Weights of a small self-supervised image encoder.
Model: 0.987M parameters, 32-pixel images, activation relu6, depths [2, 2, 7, 2].
Training: soap at rate 0.0045, 6700 steps.
Data: trained on aerial photos of the United States (SatlasPretrain), 50862 training examples, 33.7 epochs.
Rows from block 2, named by matrix and row number. Each number is 50 + 15 x the weight over its row's rms, rounded and kept within 0 to 99. All counts start at 0.
# convs2: project pointwise conv (model.blocks.2.convs.2.weight, 24x64x1x1), inputs 0-63
convs2.0:86 64 52 38 71 65 32 57 47 31 24 56 35 74 66 66 66 59 25 45 49 63 58 55 28 31 69 52 71 50 38 48 54 33 51 57 46 28 60 36 45 50 54 37 68 72 14 29 59 34 34 39 53 37 40 46 60 53 40 72 52 64 31 58
convs2.1:41 40 45 56 49 68 31 19 58 22 62 67 57 52 57 61 59 51 57 50 42 61 71 57 22 46 42 67 43 32 87 61 41 48 35 58 78 79 58 26 68 47 58 54 45 57 62 16 47 55 35 54 43 42 35 37 53 70 39 80 41 39 40 67
convs2.2:58 58 73 76 34 32 72 46 39 65 60 51 39 40 33 32 53 90 24 49 56 36 11 60 43 50 40 69 34 58 29 70 55 35 36 68 44 33 49 54 50 60 58 54 45 21 37 65 50 48 53 46 80 41 35 47 58 38 50 46 24 47 65 45
convs2.3:37 69 62 49 58 53 52 82 50 33 26 48 18 31 38 59 43 59 98 41 83 58 60 66 41 31 47 47 49 61 44 45 60 60 64 46 33 39 62 59 33 62 45 50 32 43 49 27 59 42 46 64 73 54 76 53 71 45 68 38 53 53 62 32
convs2.4:45 20 41 53 61 56 57 41 57 59 48 47 18 44 44 55 98 49 49 59 66 98 33 69 46 44 28 50 37 60 58 65 48 60 74 42 54 75 61 37 43 34 26 44 34 49 39 46 51 41 45 52 42 41 48 60 66 74 64 57 23 52 48 57
convs2.5:51 45 52 54 30 54 57 29 56 40 54 27 41 45 71 71 04 34 70 66 23 28 77 36 51 51 36 59 48 56 69 58 54 55 66 65 54 59 23 45 57 42 65 68 66 46 40 49 44 61 65 45 31 65 29 49 26 54 65 74 73 53 43 51
convs2.6:59 60 28 48 61 44 66 80 77 19 22 59 36 69 50 43 61 65 51 43 28 22 54 53 32 39 65 68 54 57 49 41 47 54 64 67 64 32 57 40 62 51 37 52 49 37 56 56 54 47 73 76 73 51 60 60 70 30 71 56 32 68 40 77
convs2.7:75 26 70 60 42 47 74 34 10 58 40 56 64 51 62 33 16 56 55 56 58 55 31 47 36 54 57 43 43 48 78 58 63 24 77 40 36 29 63 44 51 46 24 43 44 36 59 52 74 70 55 54 50 34 42 54 66 75 50 65 57 46 67 41
convs2.8:62 38 56 60 58 69 54 46 16 23 57 42 46 49 61 70 51 38 74 51 35 40 64 51 54 58 46 60 44 25 47 72 32 51 20 40 49 38 25 34 43 47 57 40 73 74 37 24 36 38 51 52 45 66 38 30 36 75 34 58 87 46 36 54
convs2.9:37 28 33 71 57 58 40 43 50 59 59 46 53 63 55 40 54 48 42 60 34 87 51 45 67 68 60 77 47 27 48 75 75 37 31 46 41 33 16 61 80 69 46 07 53 53 30 71 38 54 42 59 56 49 39 42 34 50 43 56 40 58 51 55
convs2.10:65 15 26 42 73 58 53 28 41 53 49 67 53 39 79 50 27 49 48 44 40 31 65 69 45 62 62 22 79 58 54 41 46 52 56 32 47 26 66 46 59 44 12 46 52 54 60 59 44 78 61 64 55 40 59 67 68 64 57 48 58 39 61 25
convs2.11:55 65 34 40 42 61 57 22 85 48 45 61 53 48 56 59 66 33 32 57 41 43 47 58 47 21 35 25 40 57 73 41 44 49 68 69 76 57 59 43 68 57 46 58 64 34 75 67 65 29 48 53 82 37 62 52 63 30 60 58 22 62 55 76
convs2.12:80 52 62 67 60 46 45 54 61 58 57 42 55 16 29 54 91 10 46 52 59 64 31 40 31 43 45 58 34 49 25 52 44 61 42 28 56 53 50 31 70 82 50 55 62 83 68 53 39 55 33 55 47 36 41 37 51 33 41 52 42 61 48 48
convs2.13:07 50 59 61 56 47 28 29 52 51 71 47 34 64 37 51 46 74 51 58 56 45 29 47 35 47 34 48 52 48 80 59 38 57 60 71 74 80 44 45 59 56 36 67 42 46 71 57 32 21 48 58 57 29 53 46 43 48 28 67 17 40 39 71
convs2.14:55 76 53 83 65 48 48 38 59 50 78 59 19 55 32 46 41 38 35 59 38 33 48 42 33 63 40 79 43 57 37 78 74 42 67 65 64 54 76 38 37 60 65 42 36 19 51 35 69 31 57 39 52 41 47 62 52 36 61 51 76 41 60 61
convs2.15:39 36 50 40 48 51 57 32 54 47 35 48 44 29 20 22 47 43 71 64 56 85 35 31 62 91 72 62 53 40 56 53 60 64 58 40 49 40 52 57 76 50 49 23 23 39 40 59 60 43 47 65 53 30 47 53 41 55 42 20 81 40 60 55
convs2.16:71 37 73 62 70 38 49 51 31 52 36 58 37 58 39 56 49 65 70 69 52 81 35 40 43 54 67 58 19 47 36 32 52 48 52 46 47 35 68 69 81 62 51 37 50 59 10 50 42 41 71 33 40 32 61 48 23 62 56 55 68 58 54 74
convs2.17:40 59 67 15 52 39 75 49 47 83 79 55 57 50 49 18 38 58 52 56 58 24 46 69 39 66 47 36 63 38 58 50 66 73 28 55 69 80 51 59 44 29 35 56 25 41 69 34 54 68 45 44 39 36 42 58 72 61 36 46 54 44 62 57
convs2.18:39 69 70 43 64 46 48 34 57 74 53 42 56 67 23 45 66 86 67 41 67 37 42 45 38 74 59 60 49 51 61 52 32 39 24 43 50 63 37 64 21 48 79 68 51 61 50 36 39 29 51 49 43 22 64 41 56 33 34 44 77 52 32 32
convs2.19:19 75 49 54 78 45 43 55 77 58 25 46 43 28 23 46 30 22 79 48 52 40 69 62 72 61 55 36 71 41 48 17 44 61 59 55 67 33 53 45 24 53 54 51 58 70 48 53 29 53 41 51 45 67 58 41 49 42 31 40 70 45 43 64
convs2.20:46 34 41 51 53 41 44 64 69 57 26 37 73 47 46 59 67 33 45 44 20 50 61 46 70 64 73 45 51 50 50 18 41 56 37 65 60 76 40 31 45 62 75 30 60 78 54 48 47 64 52 52 11 60 21 44 34 51 65 53 76 42 33 50
convs2.21:81 65 54 25 39 61 31 80 64 42 36 65 55 54 68 71 43 71 28 46 34 28 31 55 71 32 79 49 56 40 19 60 62 41 41 49 38 21 55 75 48 44 74 42 63 37 40 57 52 58 51 36 50 59 59 45 45 48 55 59 45 39 40 78
convs2.22:67 45 50 49 32 50 39 77 43 31 63 60 78 31 65 55 56 49 34 54 61 41 73 48 76 50 63 39 71 45 38 24 62 55 48 32 45 45 62 36 08 37 48 40 64 28 48 48 56 53 53 43 41 90 41 63 59 38 48 34 48 50 48 13
convs2.23:61 74 50 42 52 63 30 78 60 23 19 37 66 59 43 53 74 57 55 71 74 55 32 53 47 49 61 41 58 46 28 27 38 46 33 83 55 41 44 45 69 39 56 54 76 64 27 48 39 69 52 34 39 43 39 41 28 35 35 42 23 49 42 57