python train.py --arch="mobilenet_v2" --model="self-supervised image encoder" --dataset="aerial photos of the United States (SatlasPretrain)" --train_examples=50862 --image_size=32 --stem="single" --widths=[16, 24, 48, 80] --projector_out=128 --target_momentum=0.99 --init="kaiming_normal" --residual_init="none" --beta1=0.9 --max_precond_dim=1536 --batch_size=256 --weight_decay=0.1
Rows from block 8, named by matrix and row number. Each number is 128 + 24 x the weight over its row's rms, rounded and kept within 0 to 255. All counts start at 0. Numbers have three digits each. After the name is the row's rms in percent of the matrix's.
# convs0: expand pointwise conv (model.blocks.8.convs.0.weight, 192x48x1x1), inputs 0-47
convs0.0 097:113119156144110145117153128083167158139130114144129118137082093115139111124107139139110122049109154128111138104173094114143120119126111094160110
convs0.1 099:112125106120141153124124145126136084072126102105119178127165111108133172140121142141121087113158141104160095161135092103128105109139135095165129
convs0.2 107:097112104104108102107120149145081155124173122137141130142168112122111137167147137134081119082107144124133175119152109139160139095097155129099132
convs0.3 109:123106087113146106163127106133145105122129126172113142143128103102086175138121105096080115160169080166108149138154132130135103144136148133119113
convs0.4 103:157129150125115113092091135104110117102136100125133132087176157127157122155159110104129090125146148127112086073147117092147118124146111167148140
convs0.5 112:143125132112119074140106115116115105130112149135173079119140107147103117142147132115142147116142118086144097111123083101133113127114135206165131
convs0.6 102:139146084138145091103115116127107139139123106139154112100163148138146154145111124090090172173155122133148117105105137127114143177156102115125177
convs0.7 120:099098118098120125115101100139150132092122152130107137115108106177075148120131088128135103161150091170138122106152108136138136128146143096143074
convs0.8 112:108121102120119130094124121139090152152158144121118150156170116153105109156119127138093104073098132097156135080160132121155135149137161138083135
convs0.9 093:137126125118080121141141110107103133138123098115159101118100125148102093144131120123135130094135129140084135120166191103176098145088091149147140
convs0.10 090:130121171116136149143135117162146109131156125096123086130095137135060138129117128139138152169131144108117131153112121166121084161125092073139129
convs0.11 097:146137169114167073142124092149136119167140098147091147107159094143100143121149138145099138133143135150154099108145147145152147158119091114099152
convs0.12 099:105116149084089128092123149128133129136111158120113117069130091136115133098132140144153136077124112169184108106129137126114151133162125171135119
convs0.13 105:142130155129105096111154111081127109124125130120127113125101164113139113114151138167116057115125098139081124118186131141126159166117141122104151
convs0.14 088:111095159100121153112135120118162094147091148116112072136094138142143119160130138132153140078151135133138195147124125148142135095141139122092145
convs0.15 100:130114147136105128116134116161124109163146109120143157154129122143100094137124178107102120150076137120124168102131160104092183133126108145080147
convs0.16 108:178090115125102106158155131145088109161155122126109143128169103118157162130125132125171151133162122108128106163124126108138139112121145098144187
convs0.17 091:121181127092119167149149108107139136152098088147087135155131141105124173178114127125141134124168116127094157112141123116135132176105127143096129
convs0.18 090:114113132118160136188129119092173111137133147175126120160109119133130143151134105111145132105134129120130106208138104149157106122094126165119129
convs0.19 099:145112110128111142128173109112121125191119183114167129128121160169099084110143110156159112098136159159125126102134157138143135125146096131137118
convs0.20 122:129150149149137104109120099111124122122142111123149139106146096092130103136144134092160101145156129163113070084118125122107154173143104172090112
convs0.21 080:142104165135122107132132142131109125107132137136133153090157107106130149176155116130128154138150098146151129085086128116151133153201144117136178
convs0.22 089:126133115137083129115133125066130096097144115135153137153118144165115123148120145165148134098154156174149136123134113126173137170187138133144117
convs0.23 103:097147166144111180139136150145087131122100128119155126167145100134148122130139140129090151087130127098110118061144138163123151123104154115150105
convs0.24 096:165126146138111143130108121121114167121105123165097137121111118156109168089108164117139127136134144115124068156139123126093143065136131172146107
convs0.25 093:156123143139058139141153138094137159151106121109134148108145140122092118121121145135136122116101117131104060090169162115137134128137118139147081
convs0.26 094:098098119103109118139141106167120139180163146128122113104139150118147130152163120121085165129071111151151166097133116158175146136118125113126117
convs0.27 110:098171165148108099150140149146122173137072148131099113099143103128111121164120126110110103129113103100161162112115114162144148116153106133109098
convs0.28 106:124169110088097093128132137120119109098135144146076178130134161064145145112162143115104118129155131105114118136145113119082109121138146120101115
convs0.29 100:157121139170143109120139137159154116108129131117137111137135103128106106100145121140132127120136135150153119094114078074125111182135099198148154
convs0.30 096:135143117143119133135121082127097091160105142117135169120156105128113178140147162119107110137179088108103125089140177134146107161118113109123129
convs0.31 110:166106084115176098142125154115112113105149140130100125165138109121127149111123106138123076129168135150121105143147128142156180118107132089171135
convs0.32 104:090153136141177119113127109165124158192135163106164139096134129107109104122152125130121162125137097104147142129102131153100172110112094130148134
convs0.33 098:117166115092114128173132100122105124143148141162120130132124122135155080146130128146134108055099146100159111111129100151134137178125101136155147
convs0.34 105:125123180141167149142154161066164153129112115132136126140117127088088089140118116138137115099133122111128154130155107156094111117156105129170146
convs0.35 110:143150111096141062140121113116131124144131153111090140111168080143112137167145157120109151137135100177134113095114134125153123120143095117084148
convs0.36 098:126116098117118108128078155118173160134170139134137168155096138121161101112121146081158111087166136100126138087102133105152126139122140110136127
convs0.37 099:154189109112140132140126100111124135136126102144142153143134091127158169137166150146153143160175147126151093143101147085139130120160169147138112
convs0.38 099:142126099173170118125138136094102114139187108140189090127155091120094133116136140143115150111153138135139155131138160113139111108146174122136137
convs0.39 101:129105100182095127150109130119126131133080129111185138118168148150090139147130128148131130176128134130136094116163154114105116096131120116097084
convs0.40 105:111124108146132122102100188138085082104113122172116114104111091172154130122103127129131098093127136103093104139124151148108148120140122174128138
convs0.41 084:092107090131132125102103155104142096079142102141132116129154120156146131134103129129118172116168160108133091118160114135128102109171089123170109
convs0.42 083:147113180161124106146157150128114155090163121101158110113125079101134136121128118116127122153142153158134132084097145154156138125151139150071114
convs0.43 096:116127170144111114114126143115133092138117159168126103131115169112139147134121149138118146046160167101090136146103100117097126138100145123106142
convs0.44 104:112114140096125130133132137116124135148120092118162134175132101128140144113136168177150148100148144124105132143128162090084140074137146134103185
convs0.45 085:108095153080122144153130150102116115130156075130109133123122152103156121177125136122153147103192125083135163118111120087121142127119141141111119
convs0.46 118:168118137118164128131144164113150091127104148137141129103122096171070119128116127156086135114133098173135166132142137138132156153117088136092114
convs0.47 098:135144098126097154177099141097131088137129137130153122125158112145134151126147137140119116131167111094165162136137099109148136079169136123185150
convs0.48 097:159149145147145142162120100122080135131140100104139141138164129125146167117103160112109171161132134119165110101186129108149107138141105098163143
convs0.49 090:137152122099151104127095141135120105101099116151109100136161113113111130105158171114104090126152145098149109153134124105154164090151104171138172
convs0.50 101:138128157136144070105109141137129140119149168121100101141164090130095167133111144167138160110136121112139175081119131128146099129105117137095095
convs0.51 086:099114129135129149118124114136150114077147132129134165106122116102141174092112151162112117117157181103107133095142081092122142148141140176150118
convs0.52 105:095158136181163164131137140109188127113122106133136146121154086089089133128131166137138107098130172107136119145157126113128139133132171112129130
convs0.53 096:117112112110139133141190167095101126112109103101169124143128128122117114164155137133154158133156191138121146160108118136089119160152119125096122
convs0.54 099:121115167095150088121178135134123112134124142138136149119126141121176127155119103127103153108151169138172175149121099117124129099114140160087169
convs0.55 102:113121120105165110161167088140143118125139117134122160119092188123145148145138122092102112106145088145168137152126133148175166118120101157125132
convs0.56 100:103105096146130098095103195131111127129136124122129123142143123157134131113113080111114151170138118101121095171138095171098104133143136111166142
convs0.57 090:146135134168164143100103105132127116086088142143133089121128109136120091133141151126135114063131153130130131124108145091150101079185136132123128
convs0.58 094:143111112156183104106106149084102119133160108156145102117150095119136142091120109165147113121175133113160141094152138127117078126126139151153127
convs0.59 091:157148121117124093125130125159141157073160143134113136133151094082124165153102128125140117104104112149149112118139150147134167104083115146186133
convs0.60 097:193138160139169135132133122136129128107163125110137147099121123128117126122115127083148154119116086105133085123120145108118100171170104154111177
convs0.61 107:147084126101183155115101099154129171149129133076155144155112108087131142107122155124144103132144119102132122107161117122161162147117129103143103
convs0.62 086:083135156112125123122139145095133120105096128177107116144077167142133140120080126144161150114104108140092167159091136130091119130131096119114131
convs0.63 098:094153147174125107124101160098139126094117106130205149133133106143125127146142141109116131098123135156147065134132092145140102128128106105145109
convs0.64 109:120119156145107156139138132112115127163129133114153083146067140101099103174125142188125141119132112132126158120156174128152156136149136126170120
convs0.65 095:121153175127114131111110130133116114168116165144118090122121119137186086135101135168138116137139122144111142134064162174094124123139122114153140
convs0.66 101:129118095096163145144166150126151133170149091152170125148131116103122150153115129113103115079139139110124138140098124136129097121067104172143121
convs0.67 093:115130134113204159155105149137138147088129100116103129137166137119119118124139131134129113148142110128126118167145156135083137094096161122073155
convs0.68 104:106111131142165111178107122145105177128148124121113135114108110098129149145108123137092105177137118088150129084172146114177135140109122157142141
convs0.69 098:094136105074111163140116142134153117096132145136093104149126163107147149075121144083122135149096160114132168148106103146104164128124129141129153
convs0.70 105:155156121117102101170118145097139124141115108126121117122107135084106152124149110117134100117116119100111157160091133128169121104084149150121199
convs0.71 099:120099100124115096138126140144219125136134130097105150114139118107108145132152103116130176160127137142149094099168137128110122171102141135132121
convs0.72 081:145109137146142103106094148176121154097155169137106121131139064120143131128160149167123146153110104116122120136122128156104156106117132191134143
convs0.73 102:134149072114132106126129133112096124159142107121136120096161099127150150171131126094091127132138087115189114104126161125144151166109150096128146
convs0.74 097:102132123098086133149151097168128159135102115093132091122094163096140086171158120124148144092124140129128089125112166129129104101116127152109146
convs0.75 105:151114160127140144088118103116081110080126124116117127093124106106092133127145150142110130092154126152136121069121115095119147167140147178106122
convs0.76 083:069113137096125158118154133128138142130074115165118121129112156124134101182117101125118116097121112135147141099142153141171148105091138157092110
convs0.77 096:134173059112115108137116123085132120091129091129124130114086137122166142108127154117100135163151143106154122135131121157136145159129138124184154
convs0.78 104:170177138173150123136136141159117122112103106151122151103124124106084137158121158104132120149145112099098091105114121134114161147128127191111143
convs0.79 113:118170181132085128134147121071125098125085120111134140120137137122142121139180098106154106147170110149111153129143150131085097144108128140123122
convs0.80 104:150114148166121149117135113132149087096146124124134133151107115126103086133155116159075128108124095143131141114084120135180160141137096117167084
convs0.81 105:141134083063172115127146141137158151105078140157144140140181122114144127094147126104131141090111146143161142151129121126116116138146093105112129
convs0.82 108:137129140123150132106126141164130113106135099108075120174120149162189121144121103085135120116142146155093151163092109142125134127168127138163149
convs0.83 108:125139146158118098127133095151154140066131099159156128124158140156150145105152129141111103116110150126106145100148173147098095146123105184120146
convs0.84 101:124145148147131121086110109127123114095107070128122184145139132097159174103110134116133140121152154125121100122141097157140154159151118148183143
convs0.85 094:132136124095109135144144130073139124100108151156125105152111154132157139131112133096160140070151118150123140144107112102102141093131130164071166
convs0.86 093:150140128146144115122104086196126111103180148136116140117173138130133091135134142096117155137133083122099159100125150123173127167116120133131138
convs0.87 107:129122117153128137157152106106194100111095142109107107167097130155103108123148130170137165116161133142126124143116092148143133109172120121174110
convs0.88 110:077124124142125143125080107103104143173144133145143145098181117137155127137156150128121116131122089142103142083129149088141110161106106170119130
convs0.89 084:142106129139146090161153128083115177148105093115087176112104111122157139112133151083158125135136146120140092104166129120135120141156140099149140
convs0.90 097:092139140093130126108129141166105113139088135132098094149094102164161137149131117133081158140116102128166150103111159169111132155146112167120121
convs0.91 110:131131132114111178115140171149169129124120132088116089120155165118160099115116098130174159108082153150133162120112136132130158115118106106120094
convs0.92 104:096113096127126087112133108133130162108114172117152156075135108152106137082156100150125118132139106176154114121121134155101135136147086105111101
convs0.93 108:112152139113109076089092135131112157106103165120135112118156075163112128151097126140118136143121098171147140121107147115144119119168101133086152
convs0.94 103:116096140147114145122141110124156139118125135180131187094145176106139114134185101134145126092128125120127096146131118101086096105088145135138127
convs0.95 099:114123125128106117115127127113107127145096140125167088164108128098132079149093114160129113052130112157119103143112150089128135089136128141105161
convs0.96 107:147112136137112160136136122095120148134117120121187124117052163122115081150156101136130135115132116126111173128152129130136152154080098143148112
convs0.97 089:133155140137133124128095108099138115145119120118161139147130110152163145097156178150141119112142165129121116157116108120105152107151077176181163
convs0.98 116:133115090133120128150127122100130083177176097086099098112150151174126117095143112101152138121135084121153117100137153125127153164114126111114123
convs0.99 104:092104094127095078126156138139129137122146145114099132127119125147151160043162113131124142141114127159107114143107145144132142150162094149129100
convs0.100 099:121093158146072108083131166134098135142145113110157127152135127119172133093150122138092139141100132108114071112102151092111125118146143102128140
convs0.101 095:133098160108115146154115125079135103151091111167104079115124156101147132165135137146145125066096133135104127153097104127159144128108127155131122
convs0.102 109:173125150126144171137103106102152119125142151124088112173143125120130121172119141131140108103126144133155089095152122121164155142070148147143090
convs0.103 097:093154104179149111099139166144094107103094132170142110128115134183144133113118134121127121125160115102125129149114141133119117118133086118161188
convs0.104 097:120102122121164180131111105118087105162127111114162149122145129118103160150132173118096158178120139104117134145164137105184130136143134104126117
convs0.105 093:120104121148142131089102112114098137131122137063160118125138098106100125122175167141103119149142102129085128160110165090170121133134107118118147
convs0.106 099:128130153150143144116131153135116135139162121160180079130125092150078125122137114163092115120127154163136122115094160104117125117113117192123150
convs0.107 100:157142131077158179133142136116122115127120100154130063152104126110126122138076158117118162115123137102099139120116085105114154124132124156127165
convs0.108 094:101108155082122133101104105147151128152104141114117102143140149127154103169105141188177113100111140119126144100130107163100135156158143109097136
convs0.109 095:143132113154124094126127167158092124139142150146152097111149095113094131106128119157126137160092119113141104115083099106121105139176114186143153
convs0.110 090:102181116155161156134127140097117105130094111080135111140133160096109127147130108167119136169136142139165151135141162122073120158123137118108105
convs0.111 106:150145151144147133109111175131095108134129163168135120128110141174143102164136170122109091109146137094119113101157102097108108097150149138150163
convs0.112 100:143124129157178150123104096157113157110092072126111110139169151148132104117126128136138148106153130119076112139108124121139123153115080153170111
convs0.113 098:150103097151155111135101116152148096124130141167159117126128101158090139113152124161102118111091104068137135136098108134132163117124114176162137
convs0.114 087:147150111139101150150075171121086110113133133159125143135164091153135184118173111134113135122152141098108106109115141084139140128138154126103142
convs0.115 108:119113119152097127097134076107117119121143107097106116134125160147094094152098138173116128120126133150131151094090177095173161151134148129134145
convs0.116 099:133100150158069156126103184127155117095122152156142099104112130133129120119140149120164121095131149129159177133124110090105109142118169146145132
convs0.117 088:164088117143158101121109129101166141159126115128133115117112141131142112127180126147132144113174112129161117155105144100140148063094111167151140
convs0.118 083:156155130126116158085069128119127101146128135131116133118119098144137127094130159138122121131137127144093065140115119085085143106133090164166140
convs0.119 081:116124152143142089120112099098124125117134162146133106101142105159162173114160119081132101151144138116120119097140173135131158109089100175137154
convs0.120 099:150171148101106096186120098126134125154119150165133131116154079129114190119135160135109130164113122142143140097130133169151151120130100131135110
convs0.121 103:120167130095132151094171070116122148134101128139126144081101104149127145133151106094101163088105114131136101158119143099101129141111092115112130
convs0.122 106:110131120106104109120096159134128127100136104174152131108138133038160133145131131112102152112113128145141111142103106103138135131081163110161136
convs0.123 070:160119170133132142135133105144143127096129120141164137083157104061098138131126095101090127106172148130138111107106141118140133125187147129113127
convs0.124 089:118167096155113097121106162137098121148144090126120135133130150166131137146129159139165108102110092129146112136111139103137150088176079149102159
convs0.125 078:162120180116143150129128122094104135100133130097133096085174086132124168135117103127117131119135141148163132073108143122145155134181148115128125
convs0.126 095:157155121138126136122173108125122123162137129127121072103133098095138165126116093120115186150141090143129120104132116126185142164108110114121098
convs0.127 096:114103106084159128161128128116116119155098172077139101131115154103121123155141171188110120133097164141138166117124104145142153122150129129143138
convs0.128 113:149143132100151168092114180153112112117144167130109147133121139142146090152126162148059127092157146127122108125141110146107096155108139127132105
convs0.129 096:108144156091108128148155133123168117135086110146098085120112161141159109094152110115135103136097115134083150149096117151139135142159086152160126
convs0.130 105:145112123130122137170104121135132120128140121083120134128139133106079104166100156107118090174155115116134117086139153105144130122108153149129053
convs0.131 109:106150124124144140118178126127110155135074113135173131123100110105120103105115106187141163152146142088110159112150125122139122132141099113168093
convs0.132 089:135101148121125134096132123104099099139117137144134107083160073155167142114142140124146113149074125136127078096156115135125139107163130155099161
convs0.133 103:100160106153103099183154124089095085133116092111111126107136101120122127120092142109140162133145129117156144115085112117135141147106079152153123
convs0.134 113:114129086186127144111113121131097109168135138122139116069135127144133146127115098142109153139156131125181137136164162132105118119128108090082103
convs0.135 095:127169102126141137116114103114145100116155130133158124107148087152112153142153128159151123122173171116118144107142091083134158137183150104121093
convs0.136 091:107119175096101151099125105159107127114174124125164082139101107140136146114124124162176141149125132143107111090108130141105152119150091109164113
convs0.137 099:147120090109100123119101134097119155101123132150179104116133164111105182136131162126157118130163131143160125086110088117108128150150082142117141
convs0.138 106:079107128080165123092127110152185119103131149127143120136147133165145116131174104133117117094158161133143129135117125134081114106123120148149168
convs0.139 102:110140152151124108113139122125146110146104143108140106105097133112094132140112114166147143132164100132153147149036131078100109133139129112117156
convs0.140 098:128159134133153144131118152121103077130092139085159092101137144114102099155129121119119141134141116115102184143092140126155130104068119124144161
convs0.141 101:139131115128128133139102140104146096167159082104118164121138147090147120132129136126086134136136134136164116138163133119138136166065150167154082
convs0.142 102:157170140113093174112091166130093096144103146104155152120109131151120080123140140112124155117107175108120147134116177120149140125126110135146101
convs0.143 106:123110136179127173124116121137144054106115096145123117155126097101126153120144111150144126117124161113132106151176118114153104116111170124123089
convs0.144 112:130110074149158117169108121135124078128110159150122139131173107099111163139173152088101137157163134149104121142137144116120130125147155115105102
convs0.145 089:098183114099121097142123095157135151148088146112118127154113168124133129158136130167147104118091124088112102135132145140082133157141154144123085
convs0.146 111:116089155148137107105145111119147129109113078115126170102129078162132147146134132146166097096142118139149166158162127150105096103148105108145114
convs0.147 102:139132158149105139139122116156113122127083084117178109100146168094138096140143135153131112120098122134171132119122146117154145083174088132140101
convs0.148 101:146128151134151179139143137140101113178113129107179109138110157122143112144109149117112110157164110081152200138124141122136126113114143131157138
convs0.149 112:103121163126133143121122104178152086141116142119191099130141098133136109146070114108122124159124144113168138108141137126111171135106114173119114
convs0.150 116:130153146110110143147117090127141173121116097131187106120130161084174120113115126139152171111125163133110133099128074093110125136128114138154115
convs0.151 098:159118108132107111153132083148154137140114155163143140065148143174131094113124126147132135141110092135163124130114114109083127150113120185111145
convs0.152 106:130159116085129093107129114153122156150118119078138102100155132083131149141153112140105116129152118138199124116164125090124128117138132110164096
convs0.153 110:134116123109126081155116133135134148137087155122107094111115103117123141147162148113119151104140095170183131116156134173146159182097134136127145
convs0.154 096:157146086147131152108137151137133093112135113162109152121113127099125123088134163170144119100160197113147114146131119114141095145172141118146151
convs0.155 081:107142098167169128141127168122155102102167159126178134117124103124151148133111152116146126091138105104142138108157104138157139101186130100141142
convs0.156 100:115130093135150096086123166137124128116148137117162141171158152118130141147109104134148146126194143121147129130149138107169069133140121095102148
convs0.157 081:123131106105144120148190109075141092086116131137098093138148140126143142136127092115101106080168149154104118144120106143137126114137155145101154
convs0.158 104:135125123110135161140128138099137149174163118098108159113100109052104179120105131100114108127136093118137147124168150115123142155135138164119124
convs0.159 101:121146134129144113125105132129160154092107139144187131186132110124153125127146074117122096119140133106112149168124115110098158144094154175145112
convs0.160 108:097125135116083131099158158132120162134153153142104126119114095150103125157142121118098105098077144130097132068128141134162131158142141116094092
convs0.161 092:101127145108118143166111118099138121093086173118152090142073189105121100118105138135138137104098134142116155137103141128087140152129141143113145
convs0.162 095:130108143123110148132154130123194107114068108168134153106143146100150127127141134129113152097163156142132150115126083096109125124078127112118157
convs0.163 098:110111109144135117153045151113150131143107115148145149127102107160133132144124130127116150084139107097176133131147096156113106104147135127172157
convs0.164 109:158151147091141130118124124170133101143150116108080094119158114114122122145180148126138156137074109155124087105093106152142140150110146121146101
convs0.165 095:186176124158131101129113108132149121129134110126076118130160157126116117143093104140139128119161140111110175153113175120171111142131101112158139
convs0.166 092:096139091143129107124107139125109088140089099142136118141165101193165131124158128126156143134136143108100078127120147109121128114112143187123140
convs0.167 108:135134157142130116103179131080125150124136118115082128128101104129084148126151124141123120138175118142151127083113112091106175121171167140115129
convs0.168 110:169180156080132160150138125128129125151138101130156103148142161129122103142093181114116165146147141094141132109166101124121140170117124123154135
convs0.169 099:193125112127158137161152089132131155165156128110110125098162142120120132150109123120116135153145086125109129106158149121178120184105131127148112
convs0.170 092:162148124167114121121091170128139149123149138120176144147184132135127159095128128107091114118085109084135090117151122123095127115125112160102121
convs0.171 097:153090106130112159132135101101147114176098152108166133099137128172108088102129135108123127137115123101138073079142146137141139151148107115151102
convs0.172 108:170134119138109100092146122100145124082107155120105130126102119108141206102108127140130130164149119126140144128113134090146112144119136162171092
convs0.173 101:138153180140118110111134135178106145134123133139105103144126181142138115162131144116124159091115121166097123131120174151137085156128111176145139
convs0.174 103:114148136123178129082140156178129133131121144137178130145163093115125135128143139139067110140096107122130142153126131131109144062123129140134099
convs0.175 100:142098085128177099168159124160120130127145122143159122090160101134113128132203138117106156141127135173134140104138133136129122153136093137146123
convs0.176 086:119125092126128145104095139126138095120097104146126123147120090141158148087149161129132117150126171151109119131126143102090149100111103192175141
convs0.177 103:125105126116116168132105170166113118108178129122129149145097124135122139134140102114127142125148163086146124171114134116092136072107137149179157
convs0.178 100:154136115163069148141119117110124171086103140162170116166135117121133076142177136137123143172116142130143129102132122099133113161124118113130106
convs0.179 106:108152115103138158121135150120136115161125132149132125114098168108170105133153147120134176125082193132128140177119118128121192136123111125133136
convs0.180 102:091122129134105161122099144164155114138101132145131141140141158102146108192104142121112113092162150094125145131136100116158108119126103083079143
convs0.181 100:156130120168118078158125137105114147145147096135082137117092125133117151140114148121127153162101144061137095095120100133126173121126097132124137
convs0.182 093:137122085140142059144137122112132149155106132103152141156161078114117138101163179096148139140117143135136130114113120089104146130105133089149120
convs0.183 110:127139090107130170128121117126088150139102135122133171159158074100113157157138122121112142180159125113142104106104137121110143086156159119100120
convs0.184 114:094147159079163154138119152137142143112131114154112128119087140106171073141096153093101123170132091158113146107130140115130100130143144145112131
convs0.185 114:158113109139139090134112142126118119169120126118130149130151145141155111143160132158128096156134095101144163155132120147117105066180136113090174
convs0.186 097:153123154118143170106139114129174109107160134103137155143120137097100120167152141119136099134116176136149138119168094140133113127162148111070095
convs0.187 100:139125114109116144143137118128178055129144152130143130099123159142133092107143138132134115079132119141174165129137140153092149137082150109099133
convs0.188 104:136177099141157130134147095112142153141100139086146130079115155069090104152117142104149138152118129113134094092141115095132141117136109147118101
convs0.189 096:145092131122102124124173106115115112146110162116185120098116155165096113091138137145119134097152131114126120124146161145145137118150075087139089
convs0.190 105:143160086079125142169126119147149096133099151092077112108165154110113133142114119132105108093132098160145131133117164115146137159119126168115140
convs0.191 101:161127113110122119110099119105111161139140106112144136116144146128113168134139154106123126077113122146136146110092154093094126086129112150061176